Weights of a small image classifier.
Data: trained on photos of arthropod specimens (BIOSCAN-5M), 7.9 epochs.
Rows from block 8 of a small image classifier, named by matrix and row number. Rows with one number belong to one neuron. Each number is 128 + 32 x the weight over its row's rms, rounded and kept within 0 to 255. All counts start at 0. Numbers have three digits each.
After each neuron's rows are labels from the 100 images, of 14848, where the neuron reaches its highest value: "colour at peak" is the nearest of a few named colours to the mean colour under the peak. Only what is clearly more common there than usual is listed. The data: photos of arthropod specimens (BIOSCAN-5M). In brackets: how many of the 100.
# fc1: MLP up (model.blocks.8.mlp.fc1.weight, 1536x256), inputs 0-255
# fc2: MLP down (model.blocks.8.mlp.fc2.weight, 256x1536, transposed), outputs 0-255

fc1.755:178119148114195108061109114050134095136123159168157084158105143117133122105137128085129117206106138083122113148094137121115169130138133090073117128128097108193125081177171162135120197087126113084116133179124147169065106145112153144167142091142086144149083104186114144086106125104100110113133166140137195145108077145084135068126079170149098116131068152146101136097164130140130153142088119125126208099125138130154125102103149141093118234111138184079147122089083148165117116052176189120107146112111166146101130118186148092111146095101131083131152142089130099153067098098135188129139107090111113156090150108171166112195148144114160137083158080108098141160127098141148123098140218094138146117140151081133098123142154146164136127121157171051146187088108139145110119074100150
fc2.755:141097124134096142120130149141147114127144144074116043148099145165121132135142124213136099085184099106106145075136150110147098084107173122111139126122092182142168153118209131149127166130136206163175051152143189130131164097137133140066109091092116087090151082104173130138122132097230116133072087143133103120067141132162140119132175075137093116096125195118183088118117074124123118068138125146162116119097184090246146106154108130103103141105148133147159134104128135161130074087134109118120118178164096171140130119139072102160109127127128126170105110167075175066160084192155145154124124107171125096145117182114092152127149163176125106116167122106090059162168150163098125137088083100124102167176130133112119125159148120128085142102133212140103117095096112126140109150133114
colour at peak: white (78)

fc1.550:145101105166130118112137186086100073144124195109113175119098100160139146116196126085180150087149080119133185094157133108174058122110120142141178123099171146071124122171136098130153177118152095130162157169131149149168187124121117160097159146153142127131156088148131099139118093135132127086124094106113184082192142104118093092145101166118079131110080065177097107124126116094077111093151068125156043154131111103081226123112139050109126111078112159099138081116146083176078110144107113175070125128126108044143138106155079112183107122104130164148147117130171135167186170181075051092098099048103143116126159092164136189148153085158096175139125108160124143151124140132121105150137136147107099107126114106157170117140112160138129114124157134131116137091122153129053146083133122
fc2.550:110195116075155106160159141167132147129125134170099096112147201139149070126117133092141125090125125099165099177043127152142134123150133119070052098206124118131109092128191154137098108071118131139112110130158177078215097157122126086128152163133090170120106095112107152093079088152142173123081144149106088108151139126092121070100195137136111198163146133118124113148085159169164105129134162130097185143135145134166116121102111138162138110145110135161070142161078132070085140114097132085156136103157066138081143110150085174134123179103079132118131153097073109106178137146121169111127123105170132089121191083151115097119137106184163154176080096067103135159095167201101143124078080168143116135122067138093139188167133075154155123169099123079154138100124157144121107175149152
colour at peak: black (33)

fc1.406:193112137117135165136154128128070162157131173096139114159135107185086156144126142085127101127128074178122141156076152071105142111180108169124089115119082076180143116113218091154125150146144129175167129106131173133125134092114107178140108189114138117136097133092100123182103116118126140107086145105128132088087143155163100141126172119171058182133145147092111124132154141099165122167158127147089078190062077127142196117129118130224112117130130133118127140157099102152101090080130150103179077166138145057114068091121090075193138139087085096137172120107108139133126095116133091124155121125133091176128122121122124149154161137203085104136124104121125137160151154089177150169099097131195193144099111108086139101161102139117066109085132120140170032157127142045146096087151131
fc2.406:162070151143110123158129192127125147182105096119031106097153158075106121110205132116110104103069140061108139104197113116108157124158159132160145158116067101086117124141126163162099136142124067104111098132138134193158164193117106104128153126171102154175161154132144087113139165148152143115121077085146146166160123157087118126138114088159172116162101113104091026111097120152113097188165158187094110142134152114128126157123147068062132137163167082091153148099137140152121058089104184117052110142092131150155119124106083172113132121092156142106120150159147149137155137111151138163155163105085156075132140124166106097140139133121080158087177219129116105189139138118149111102095153135151080111133096175151172151143163161159141100071108165082137126108048106141058108137127128
colour at peak: black (66); brown (26)

fc1.29:136113131173106158125156124139148084191102152128096144171153133126156144159126139174103152128133077085122176103072089112058118112116167104165106119159138111065060129130129145134126102141137148102165090169179101107164172086141134133193116134122091064148129111118150179168092143130115125114149092093059149120108124090096097095173110165175139119126137152115178149078141088185102096073126151165101105128151076156134142126094103078122094145192113117046122066141179150124129148152157113084102169138202151077093156117177075112119128123135157088165188159123102139091194095093133131134155073087170130137117123128099116175153139116168147154126113162151113144114120117209194157129169124075091179100108168185151089099115137143120118163146137101152115043085195112099123102147165086
fc2.29:210120127117158112146097099167103191089130126124191064087188122166161134085220086082164106119066089193114127113178094127136139123146080177122096086218139169144150123182084184149120137154095087142127131142150172138199153101101023103094098127128134164146075166141103079140137084100167120096168115076092144124137123108114104110116153150120105078197162147107126175120158101073143129141114116114149182134183149137122152130173109134070128110092179153100087112167171155097112102139094169161117084118085116111150114112095145152122156211089110191091144128145145104148116134144122097115105097134118092138177150111137138108074125105120136114128129101078133123135102171171166142116142115118141117145145081100072148058101155135165128087121149163172129170132118101113122098156142103
colour at peak: brown (63)

fc1.703:218149044136102139143149158076138095164117034171166063141123191149147140094096079156129109097121136134093170091115114148096117142114088108077157101132130141112118101129046123153112134155104122120137100143086145100094172123109131129184130121093112102121128130111091159110132077126090160139132103067101174138099126086127058112145078153124165088118127125130099128062156136158099089135087176080125152166063144086179133129196114104127125111155098132131135144082108114144080177154104117090096101183134089060108180048142106207136070172103093133118182181066110110135119151131137140194105102116134137138102051075116178112120147084156151144083129139098115104121145151161126144128172109128110153070081152125104115151117130180140118110127090132164126143100146090161103141065151131
fc2.703:124127112116120112109162101128118178117132146077148118072145088109125131104168140132174139123192130142144152116157132124131108091134113139211099100134129120148093137124098142119165098033130133149132139180133129156149105109146081127107099132050141149087179160119085103112109119130086084103152165111150089110090139130141168172127176090115136130109076173093116146162189126145174074127168051112106094113160198088104146100176115149168117118090121181140026114099125189130150111130147139132116169079140116090101073099123166129180205151200116167094080116164163189144181127098174107147136197149157118115120183098100117153171078163128124138114100046154144128187110113163160160083158162091119142169111134137131140137098096129101119156096160155133154069143131194151124078151077124
colour at peak: grey (51); brown (37)

fc1.638:125075196145151123143117220112105116164100146120207128166102150095072141135141139142145114077190120128127142130180117163056122156164120129122132102082139158123155167117051163127109134151060122103108136155118072173099124136090129107135162109133124161123145077109085113083128090136137093110094130132168179122144164134151100118045107136155108105107117124129167185117216146130085177088159085105127129088138098080088099159113169113148120132110136108142175149125129110194152098105140112229165170079128093087155170140140148127116183062133173161077068110106075115117170123102121147088159085132100129140127126131142127103134127148155153179110093128150106098080119198117116087170117090122110154091166131162117093119144185145131109090121095131082065152072109198094114160172116152
fc2.638:099147120166120120115214102134127164123125164166119147085136077122135135160098054149132124120132135192113109116109131124188142194125132084162137137173100139120135102160146030152144156143118097093144140140142111143138118149155165148107114113142092148144154170103134158150125176153124133132157145109113113151101084113116166138109092131156142142146185088131161114106084169185079045110137180164121099128150024132137117192125129139169133177164114128142119140138112114122075166129115131118164105153132197085129098072097179106193135219106113053112121152144124122106080135145154114166108134173076084176042129144149093097166091130097121105129164134107149119135112133137162120134177125153144055109141157096087124127131081155076114134118123060086138108159162029074163086086158166
colour at peak: white (60)

fc1.90:098130160131143161176187152100103062130096097151098135184128187135098149132154115055114128126069144080118186107186136131147136152092163103138056115141160142139072117147118136148112055126146057099119156140153154128120114106177129111078154108126133121146160145078154127126092147137130094158160172109103134118089103141135091094116091128132137119118150116131155106141100153056171176149190073110070126071141123094170113149136108126132105104072122076123147125111073104131093086114152069102148145134118180116137144192127178120168134140113141102188123108124089088156117151167074098086134105113106078204075054083150109143100083180087116118161097119051160160133093132113071121076104111119107152090082066108120113112115064184150124167080102143106148171159158179128118084101103099
fc2.90:092103108095090128097127138144098151126162255154091041164112145109147125154111141132056124143087150088179188104137133096124176170177178171103117116133100079180128166130126115161142106183122097125148118173153089114112147169102159126129113109173114069173094165095155149108150135107168081092130162172120116107128152161178105159124143053116116140078061129129135124137056151123171140167187125112127110125190074136099079122134086140081053127156130162154148182191107178113148106154182150081100125192085072151135066108109109112081140154114176124158167124127122138074106075153130133070121128149104124068150151169128119077075124121118153120122134104139089150124106108124123098179143143120117146153108183109133110165151143142149134113108138134092148136154183073149115114095111149
colour at peak: grey (39)

fc1.245:084121141129106129104043098095100090196193085133132183136162142113126093113136062065130113187156091131114130172156158119144133160129102150141133108135153130060129158107190130132114193101089190103081117168104091167089101178109096159135116137146163137112077109207107141148143109125084128162139130149134114089109101067165115129175130160187118099199093119141147172096153089106141128133042165055143145195053121128099081188149117122120076179159124109173143158148085107144102140144130096093066121120173178137115108129134128155097164172093157125144129110135135135092141126103129167128060097140095140141130081073107114141152105151122139140156096119122102116095111120162124102063131087128115188107150153067166112120180157130166120173133097176130132163173084144141101165080125089
fc2.245:161128145109099157122151177136130122015133133135129118091128127126157163141159148157100173135152144116140164091096153129148061131086059115131176112143109096110122106130095182134138096066133084139132121074143090166096189136122094075081075084066104125157097113091179108140095146123143098122133122103103086097126105139157157137155117144073148105065133084083144106161122176096126105150118193105128152146089143163118206135079152120119229075114144162166168108121132065114135118138069155107125100129168120148174118138144089163125134122129179138152165137118115079103134132170164113129117132122193138147155123115080185146133147106101113085136129175102154133164151126156137141161077172046141137154152102154060138222122158185166185122159081042161136112117160144109115147132131154
colour at peak: grey (38)

fc1.629:092113149129082145141152081128108134108134127122127065168170132183076180121162143057067135121079152137114129112142076168174139198181086131161124146111115144147115169106089093132152141154143130132145104134133205133139143165150212107094149204131104135176138150140138110145126132102142161131139061097164101193119069096098091081089149111115165137161210164131109104121107175155164107098113096100167060165162147152118102144141102101101201094149147103153107104072095115125125176162120093143206090112117128200070151186129151108136111112185146176153120092122120102169176098126133100136147130108122159057181101114120158123121145085106123155143145095156099120133077207146129192108134152152132111105138136187146111122182123138138122113187110124209146140069118137111152148132126145
fc2.629:058175111135130145095081109051128118135095139133098141114090088193121120153176145131093185020138124115128118129119133124131128093120101112121097123130117176134089151167153146069199152117173093124104137162151153057100125154136100133111122150201156130175161196169128128128181076130166128071095138118122156100078162113147146185221120152134124127102098153149130121128162090142172122158127102114152176081157073130164188119090130118108134137139151088121110088132073175120113127133080097149110093178179175093114114084121128128134130153078131141167124168081162154076131144134073137166202166127108171083098043081135100130161170137120138152085162106100069140148083123126106120156131129071093146130145197116113115136149166117118160095127158116138125151114171089163169144071118089
colour at peak: pink (92)

fc1.684:057168153181159115074133180107115157165147167145223088129099126094123118136120115167161159106140104119086124119135133059093164083124140146078067133091093190140133140176121108155097117104137157114147179115088126088157100158117077110084128159090148098136118050116127133117129111158079162086089118141178098081095075103083095147102091105163080115069159115114154157144105119111183118104137065092105143125159146165202073096134156153157147163121110135128137158109126147094153168140086198188134085120141113170119094088148136106118156079108139126132153062113066095194123137201114112097122110151160133106141168058149128128127136056068131118153137099149158190155083147147117077096139151152118122127131086176100112066141104128134159112167161148176107137141128102072160116116118109
fc2.684:175087081150156137110146093090055052121145119100129119164153168066114122096117187158092098103130119174100112088080122098189108112094145108102153175160093171103111185195094122144171097141179152088107107095109190112133109159140059118091152128165119095168142085127171169160133125071144128125130093123125150135120151126093086121116154112141071084160130053143147153086127151131153077120179079167124117168103045161100114133165185156111134141204099114176161120092140107130148087131146123060134134099168072096147149100151160120147120126118115130128094166158157148060162155093149100117076088160161124146159122172094126114163203124147079108144119153116092149167141170179117146181133146141082134147094126103113141147186128135101146200102171146127149070163130140161108127118071138
colour at peak: black (52); brown (46)

fc1.704:108108211132122170125094116123181146098106156103126108168142144136163117151167144138088133068121111137247158059146119108104090125115124136098153095143117071128117088175137077109114124106147133137153141102224128095129164112089141113129151103133126087159122110090096139114099120130110075097131122099156143116157152070138138120140078184121093082206125154122124129144166115097059095115191142125131175060102095140126102120092108097132151120124152121114099169168037140070116114170149127097111025166132156070099131185114100154139118147127090169111178153166143128170115147105121165087164123075102092140133108160081168137160097142181175177108120146117079177095161140148128156128109116114184172143154175138138094107096088101065136170092102144142156110110117052107113103151123163
fc2.704:082098084095168082129123140171077124150126150175220164096128140168071111117132134110162147135150073152070156161150106136132144109174144105130075156134090076080138170062169140129101148114150109102069122126138127118103110082192093156117147131180164138073069155150104120126108106147172168155110088154105115141165090180119111119127207153128142145141073107173166136126155134177171089144153154109162142125080083163099133172153088121100105126114119152122081102094127124123097130136098104147176156115113151213155155080144028105144109132118156163080102118095115145157131143108144147133172111121095173180141137150158133057108138154164047131127125119121115120188127078147131175076168175139096133149091105167088105110070101110122119132039182118121137136109134150126165104092183175
colour at peak: white (90)

fc1.426:136184125198154070099091154170078156144100097128132136114086163031150111162124154104156116100152139111124123078128106133139119074115143091162109115139187120162139131081102137125133179136159155170144169145140216101147161122130164120209161117133089127117132098173203070143086082122117132139135092103111116099088119155128134164101113124159074121136044143131141161127103092146084146079136134168125099111105071120081108121132103106135142060116085111106161146119157207169099107114100205109073162095150149138094086118153169107131116100088087090138087106172032091150143143151134185106075104122096131057147147123145092166129159176160132067091135111189160114146110109161137100112099128142142175155111106139104128151164109153168088153120113109101126098089167099152176106110089084
fc2.426:165086128112127168097129137110152118118107108058183111115078141225168167156116123127103146165132144157148095114152103139119135190153155206107114133133141125120122106105125152105145137136114152097116105108112082178162105184123150122066141181204131135103158161162083124160113126127163204113099152126143125087179110097076113117154139152148138095089161117096150198137107127150118078200116090121162125195124170149134164132153175139111135115111109135169134144174140129107111133129153083122189103059101109089117145134059045121139134140107149160154093091083157124117159167129117078156174180104122119158090120152133147184180071079110130083161106124080138060080143107100175140136068145120139099133088091140142123144083128076067107170148161112138124145123041202083109137119084132
colour at peak: white (60)

fc1.127:139093185122112136107126098104132114138113106162146145146154152189126153184142130092146110191084108098118113143135108088190055129145114176105126129106056120119116086159124091062177083129047134105136156159112116106094111127150072178131146046131110133130140121146107084171094131106204169112086063080114133128103132136144088102082156095062110095167162150101148172110142098180105129093133090133133143118141132157125164089125197140105125121145188134098116074084081071064136107116094109121125046123172141179122122120074123100143098138153048139122119138158133125112163169135158181131096123127058116103143142117117163151144078108180146139097076105139101166140092101129119156153106182086125096104101170069100129147076186057098105122153154099083149113152096086099122095097131131
fc2.127:094147112140160137109098084088091106121134141182144120151161156077129095140170123135109153087139075148184091168108048162103154102132120142130089148137097153116154145120071116148144160088174137117110183122172097181142124172144096128094175107124121112164093053084097153121164170118038145162161123132203156102179206113076160164096136166131182145131164161116126142111166148122194065142163099077118156088173076135148141145135125126112124118106126108178132156125167107092120118137085112153200094078113127145195181195110077102145126151112162135158126127093134099097112061072187117111117118117126093095122125150167063131112156107172116148094083155159132151095177134149101099101117098140113109092110153151149182169212125150084106159115180118149105143103154121063111105131111113
colour at peak: black (51); brown (38)

fc1.656:121115153120131130092098139130095159098159170191129183162128113103144181096115128140084118091151106078103079103079184104124149109066115134097119189125103114171148053093098158107166044063138073071143166148123075056117119117083097120171138130158117115170120077142120118145103094153141158134178132232158101031082091070122057070128121138147154115168136120155135153119117151061135145102077067104098125171178135105146139095111095146124131167148140113108143116071122135153093119149139148187147092089123122123136112149117120090094123105135120129172158193117120157149143130110136163112091198145116140180106123113135148149122141185140102142136162168080121054108147121159167087066103146144146111106123160128160158110143103150152153064126115139107101116117172111081180089091135161
fc2.656:141097106100105168122160137080196096130100182096146137131224133115081120154120119077159115121187188148122103101109113191092085125130144091102145121138131110141107176104108103180083198123129142118155054154150171148188152156196120129086173088137173114170172148072167081112153145096108096111088127129120125162119118102133128109061190161130137167131168134081123087142115080096120104133115167095123115065136139190136164125089130088111100118112084159124077187183121103134105120175150029147125129128170135099126131133188158123115113081178091135130122145143120178116124102127111072105123055131070158148116092114150137118164153122182135184159106154129116142141233164124149115146120181097131112115110149148079118121118183084099086117123183110145093106139154106155123162116112123
colour at peak: white (65)

fc1.329:194181168113155063066139125092179155116097133118110140118126101080122091109186105149133174142228133140154119134140138107095122105074155152136125052067151156077145077079124149156055083149152180108168137124110077085108173139110128154096053163085136080156140101137153095158095128140145093077168081109165135164184172137111106091144155127175135114139116153201118107108118173140142096119117090122141128140135094182164141150119131188140138150165136151099074131180116104139151071165130078115226118167092117147123082129109063141112120158158134127112174107183120122127099106120145172141094087118096146123110099143099180148109131192178150173130091097124119109162146102138064181118133130137166083086149113167153134131147138125133125116155099102088126110080108160089182116108180140
fc2.329:111140118137145112163146099191146122130115108134170150133156150063146124112144154153137114125119157144082097116151124151161123162141177049094078118129128097113108137179119172144171107121162130129227151129115126138133117153122151101158152121207114148120125092154098109048128128078141150131122076169117100061154129133112141086114108137157137035100083156188092170187164122147132089101110098171047108168171103199092081109157095129085178162137102144141110156061096123067125166097052119110141145117121153155125094177195142131099108086070096117190155179147130131145123160126141132124102123159155159149183132107151121136182149131098099139096157143133084108115092099146158123144155197113113127074093147162168108117163099117092147158149137179084068102113120097110073116182063112
colour at peak: pink (87)

fc1.722:179194144134148098043117103115130209101111182136118064106110125106108102125114113122094122094086096133175104132136080096137082103144170162123131166146143135159135128144107158144161127166136147159141135159148068166087133191140159118161105124131153068170154186145158046177176163192148156115093123109082093093153087083122082149114118166107077145101160201126129177144168115203153203085067099157113106155144131103138206148086148151158122133129130145159126134118133134139112094079170152112146094112165170200106167088115112146113106100139152152184124154109126144152150162113112116141180175066122163126145102122089105170164139117085110139172136038105125124136103138192163107131125141125148167121103102176101098125187160136106085087155168100109160111124119120099136135087126066
fc2.722:177112126163119098123126166082139147171130190111130130131104154122183168131104134092117063086165141097075102146139190129173143160142134172163124156063118119142141129157074137160075097091145143144112124093097116122130143114166108135128150065124075146137119131124137131125084150151193112102098128191122172195109171123119209089179128135141129168162128057147179131153132092051105125175120090155145191153103183133126068164061141149157087157105120078185123146095155098137149121156091150163082163156123117048153135123101083122213131109052130124054119115085152128106171143129087104094115085127121094115148126128116113070173148136147171101118155115180094103112155117127105149068139163144166120172163113128140185124126147110090106082154109070123126087108095147180083112126161106
colour at peak: brown (50); grey (27)

fc1.486:104191163123150145049114167054172133159155117131161161129138173107132121149135140115114128122129087131122120203143141109108120092045132142158130148156138113123118165100101144124153168183091058142144125145140087174179082167098125123067115139136131130154127086097096127139073106173168066112153120135145194133146157141103087128151118135073146118124125101158099102126112089120125151098106140134102065123169114073131151106164116074174092092188147133114143103140159102126178063060145125137086075143156135088115155107061126142148138124114170167181178113150117119184156072193179151140078133176162108182107119166121107109134211159138154171100132114136146150089083070167154079113107106155134085134092146135107161152143216112153115034138073123162146120109101166142118121151124153
fc2.486:130090088134147153178168094173100138157108150143115103096127146120088113157103189104161135107130122077152123108117202128134064123162128177110102119185128136197088060115123125160147178143114054186111134167170153084134095064125112136140145131138142112075143128090125146079120122125106174079161112142150072159124156133139132166183091141132114167156143116129142167147050141164102125117083131204184164112118130153144102127139151146144059101164156157149066125126142094177099132132110184150142212101131143059157089120134163158167133181119082151130128147141148115090148093108106105110103094148089130128076148144132084093143130101125125083101173173209114089144155103106213183177159107087108106102118099137141176124100127044137086103150088129148136128141107085143050103136107137
colour at peak: white (64)

fc1.161:122110132183107133140166120143113104179094106138133186091156117070135112148127146114097129109149120152148207166127104100150146106132102124153176075104092170142151146146192073120226133137122159141153146132153120119105107150083152113095093150122163072233115123168146112089072092091182077114163189097130101156130077120149112108082136151098099112119123088084169128159136107094140112160151164148058139127137123050161119127102124191103158201129122153134135116103111202152175149152148153135128113053171138169065094121208177163087091121152128173144144089153173124074124161104082104148138153102140177127174077159135104114150115117119136176098140124143135144160111156112059071138118140169108164140135106143192138105134120120183099115069159127118147155143094096148123087177132108
fc2.161:148090107194081122113084087096152134119154151180023134161106097133086143161115089197093145090104101128163100123159143116142148192171164158186154139147097182087113219083160121143129095099123104101141101121073081094139171130083113095145142176136178120127185138135160232129170147152124084095083097106134181123082097109093097117149068105081149157119070093113161102124122171072160175153133120158133137158178145113108095103132124149110077154188103150127156146152109162097118145120161131119184123175119138128184126132150155116131094114150115084136101162124070145135106123132066067152133077127107111154123127117117176104169147109124131100148119123138145115112142115138162149088069118147122185162094083090100088134096116172146116145191157126126128128076178123166203117129080112
colour at peak: grey (54)

fc1.92:128109087140187072127166125108158162079130092142095070093085070181107126077101119119067101139084163121169119117133127124088115150100108082112167126141107191103128151113108144122135142190073163114155118147081133080145084104131115133146091176135083124157090112097139129125130079100111066171141145118138111139162126135114037159067120110163133172081119118112149125152096129178137161124174132128099136109150163108138098134143160155089121134120117096110055132126138152162178148176116127189125158088154160136113151198077100085105099110180093188140092142147127127115111053128098124141149135224048075139178121198148078156186106140111171138142063061089164092062094132072140096133160138123119164098206172116153120098135128134106142138121153121139132157122124085158125102127100144
fc2.92:125103109060125149168151148139154094120127112125142186104115116120122103178166156131146129119087093115131133123139127104173078080136117157147106082092140136137142168124109108077133034129173090126093143140114065179137123158186119107135154177142146188125142057118180173136127127154133158128135136116124148159117115146132132170147084150130149060080108118219118109131159165124159147127163077133096167123130110102153104090082104117196136182090093125142096162130044082077108147106139154094120090140095141100103107133153116080100114139079067149145137131087123116085124180170171153138146098128205178118148164182118167125111153122224097070101102131144153121156146061104147184080094131138121159159102057148112135116111160100145122054119054174160094188147143160130156131098167140
colour at peak: brown (88)

fc1.49:089084112109152072113094113077153172140135208121113125150060142137146130164146169128139153110145125175071160150174135035105124138149118096130090092092141166113156092106115087107131119162171152111145163098058148163165122179132129093137089127143136132199167095090181088164151138158129125124166134161086049123125150101121127184103133111102091171142141118107143116091188127157085125155101120082083154127114132096106094126109140077152191085164131088152122135127091056095133163115144079142120117139141150161172163103149135142113151117149091092157144131160189142140123105110063125062106106142133124105123104126151110146108173101143152158145100137135196091135100111178101091117115100118126121092184091092182100137128139160110151203023105082146085153065155136155073151057121075
fc2.49:184047069109140121068148165123139113115188104120125167152132097120125134155126103178150133212168143182110069153140185163176096136096164149115117113109179153108143133124098188101120116106154064162146143075153171108113111130136124123133114150142098104183082159129154105205199097141134153104099126130083127095036153133148125166112114146083132093132145118124148133110147109074104131135176032061187055115174141098136070151102147089179120102122085162162143149188049167170178131147161162163124159108131092075085136131103171101115129103139111159098074171131133135086115124135090170145104169141135161121127136106106102138129121126088134125129133081063171137154110100116175104073109110128123167189099154129143141133140095132127056109113086160121123129116145164143139101104107086
colour at peak: pink (97)

fc1.300:145122132048110081203125131125104149116107116139162096173101113098170111038103143124089137181120088085160098147094120163139179138103104189102110183180153078163188103158102148145152091181164091124128127142172179184113140099098132138103132164168094119117082188100081102132094148154151170128139096132129124115110066143195154135117144085108141139183112133177190136184152120147170141193148152150193107088160110107106136146165105160126146125111111080137157113167078145072132103131151107149125111153106152098161191106132133097152121143099098066125156073184145098097170164176192150134129149130116101132135158139140159148150127162134153116151080103155124222112141171111157052142094135155169152131119112151110143128102136085105136191078127095124072094178090092151142169147096128
fc2.300:096116180152138127111126110132193129128122125179105147139109086116102179114130069139141152152147143123159118112157149137137118157128094092171131123088152108129074093152119155072163115103167120152168135170083162141164140064142114114130190095145090147130181108066086136138098119179122128132153202119131157125166160143174113160137115137156125160114167120124110129163179123143148100190144089180097132100108072083101148113117125118074033075120169195129109123136127072104125118161169101144184182168174091157135137156125112133094113108140067176103041137100134099103137050140092036145129130129128105084111138131128163078132170148086154135149159164143093173139095132068078121092188132119112084074155033185162134106163123152170103107123138140141134150074173110169173126153124134
colour at peak: grey (55)