{
  "norm": "layernorm",
  "norm_position": "res_post",
  "width": 256,
  "orthogonalizer": "polar_express",
  "steps": 6000,
  "weight_decay": 0.0,
  "adamw_weight_decay_other_params": 0.01
}
Rows from block 2, named by matrix and row number. Rows with one number belong to one attention dimension. Each number is 500 + 50 x the weight over its row's rms, rounded and kept within 0 to 999. All counts start at 0. Numbers have three digits each. After the name is the row's rms in percent of the matrix's.
# q: attention query (model.blocks.2.attn.q.weight, 240x256), inputs 0-42
# k: attention key (model.blocks.2.attn.k.weight, 240x256), inputs 0-42
q.32 099:506535421502442463467540501528496508434383625545549494496615409428458523550415395516536413499488491517437495561450515456517566502
k.32 104:457536535554565490462477487473497454480539570519506498472554414553623405500492485449501513438494439528467512616507554534546492407
q.33 091:575489446468513548428572543490462526580461526495528572431528474536535516477552523482560511482506508575455501515511523512436367481
k.33 088:438536554521498503507442450422531451522592455448530551622460534439494532486413441551586477483535492644525452564547538425528525441
q.34 103:494528563369526478545500547496496508557384485541505487432531504521517467438368608578490533494479518539401558488514550493462518516
k.34 106:537509492567569541430471489459559509394562598603580569443537499441529512439470519493466503455405403541458472511498473439509488427
q.35 092:432545486521498590468468501507482571541522549527543442522438605436496522482565512435558635513485546556519542588531516431522572560
k.35 097:378449517494485502479563550523536499496544523529481396506466461490460516540473595500512470539541553479534520509453489393530428538
q.36 098:508466557463456485505449483452483573508496490476497455515541503501489522508531506541467458504509491550490417505454568563479428544
k.36 104:539604472512468490489569533539447576573413488574509515459526437525564564537429548454526504440435565491438560502504517583501542453
q.37 104:567429491584456536484463541417494536433498493563529420427507595512495424466503496417564524510413526501470500539550563490544493614
k.37 105:543493486517478474479486571574548585509357453592535426452531441460508414443490466423522514497430485533452511549472430530416609540
q.38 090:525445520503518528499433468518524541509593544487480464498575547587494444592509475463436513553460449508512443494494493444496505500
k.38 087:525510472422467427495517531557571542453504480404416560520417575506526443553503459585475488512563502394564556512557561487432440516
q.39 099:528465471513463533513447471541521438493499533540447488462504498547467546530502483443506534517372546430471489432487598459558570418
k.39 098:522458467451499442470487598503578428477532429586457478517488409466557461560546584518557550511393598529437509573460547650481445456
q.40 105:500477487510507477391533546453503481525460596441536557422480475546425523502458451578476467504621484557459459531450567548532560469
k.40 095:466484438532471481470536551550622462510541494526458444625555522530528515531376545437523510499452515432480572539475543434501440475
q.41 096:454415527505493506515501502521620562451517522520443568498509409559484488492598477477545562482505565583511557563605508538517576469
k.41 099:519530531574529402539474422493490525449513539522450400599471571576512480509641509404521544561522429506509433548425447586557540453
q.42 095:504420466466496466476461431448531490457547487503454490481496596532517492399499465418517569542521433438509494531453458500458428560
k.42 094:515519404400437522445557454465512552588503469499544537523463583546484538425588455572419575490512564547472518454492453478467556520
q.43 095:533585536513579522489418523502428516578458456430494563506521590375555445439519482544540571550475508541514447585637503432469517531
k.43 096:355480493485419497438566501560518443486515530576586585473515578518487497510499499559525492515525559546459468521488467442536565483
q.44 105:524496451481593469459468468487552511537485470531530454553482446489485531506564449547533529488510430534587415487480502498594452448
k.44 100:531484432563478541492623523494505523557468452504585503505500470558467566495510492432478433443553609514553496531488606513515455508
q.45 101:418523556489457551525452426502507476458501500451461583504409436503429402502594423488485537602548416456574507501543488399529484569
k.45 102:591498456513578535559462450542419544494476507506504377510456568429524643609595434539425477478462475513425529553504527488540493527
q.46 106:621504531552407534569473549540454485485461392540520573481411463500517476432513489466542474537484540468426501396464439490439413539
k.46 105:585550509399528496502483436536430395481513439501496509469542563484549450533511494574496584553472443448560561502604402483555585555
q.47 100:471526524550481563599481533481525458563439438483425443453466474528523492410488474617583521478432674542618483488469438473563503496
k.47 107:538464510575534448455443472517539448449520451508538504589416493608425589472481486525547510457550470552446492519479543478452551548
q.48 102:494556491504484536503532464535538550469522463460437488434547511449399477481412553527401535480485443338533480441519519478605635510
k.48 098:496496577541548434503490561526567390457507423500483550528542434505468528459502481605529453482442499462451517478470578551482455513
q.49 103:426502476498435467487467523482449456560515513537475563450490528457520449537529380457538492468431486495440539514524544469392553438
k.49 106:553550480532535531415555515393334490493510467434582532599483522460473524565565394494559529414406461531417544444532449495508491414
q.50 106:473530498491482563569404496421494618533462549510485573489534552477586566526462452568523486486414483518487457440593505548487595501
k.50 119:455555575535549474424453487570546513471468583502570437599528459409486486501569553478441487541513430462514497391540460491590419493
q.51 100:494434470495529441526531549471567391461463430484494492555395542481540486495482461498514559589479453460436546515534450413485521561
k.51 092:430463486445485387549484569532518488521517506477451543495523538552450584538514487552459499473452577566485490424476540446515480491
q.52 096:485557419496491578431399552530465494477500562463517540510515464472479521540574488459531420509463450544568520486483463519473462492
k.52 091:404483418475581439511522554469492583471477530513403444501444568435455365467471529477386526490540475443517497511515506557447470539
q.53 092:524547538549473466403518564557570527440445481510480482461510412473509477509490429482478532478557478566467537568498503581500551459
k.53 089:461515465440591541461388499522482515548490536485647546455501497446452550525569519416590516573479515558518488463475519423514526527
q.54 108:529520539596506542475532530546534500481496464472408446562453559507585495484496498471457541551453592504578523514550487497518495508
k.54 107:563484522485545438475598516554507556463480551560515528474437510562453539457537466540447535435490506543527487457478532467383504445
q.55 103:529414533512495451476472565466517395485446502409510508510441462422383463484568488471501520490444415572482488582558421486449526448
k.55 099:407524439475510563531540503476468560518498548426519484450538500604554472571499541487491449522532504459411353492476504481447485514
q.56 101:502488480513538497515441602411505475477479522543449459475588474521469390526453507418583548525586545549491520615427357458530429546
k.56 094:498426428419614602454580477506524548511517515495522513394500498466519466438510498455511506482470513416463535594587432495444513472
q.57 101:484506575536470383425440453441569518525462558511561482464582456460553484542526476529505558471580509542526447511463574644482555565
k.57 101:609508484448497529526486444494516442496533538505562474524601556532480444467577476473551517552452526440516536504498569506505416379
q.58 105:552533478502404441473438533437534425496465648533486463538435429415428445460479461514604502439464513491516472468508468562572518570
k.58 114:486371514494501451603518597540370506573497546505614490517457634487538466485497478471523450432500395507416480416513507472461467516
q.59 112:510483523513456471497495471580586553542445539500549498494469451529495402475434448503450437530447467514487409503437537461543518511
k.59 105:533504437478518544523489535489444403528513614417514524528481397611576522498557539533580443563544480520559624572425531471510551482
q.60 103:496660473501546516537454504501542491465486465519473535518466468495491484428513485568525510580478544432486526449481496564527534471
k.60 101:475549558404459438489395445508494503498517530493503484618477500440504536481529510512518433469469474402459479488514413498508582524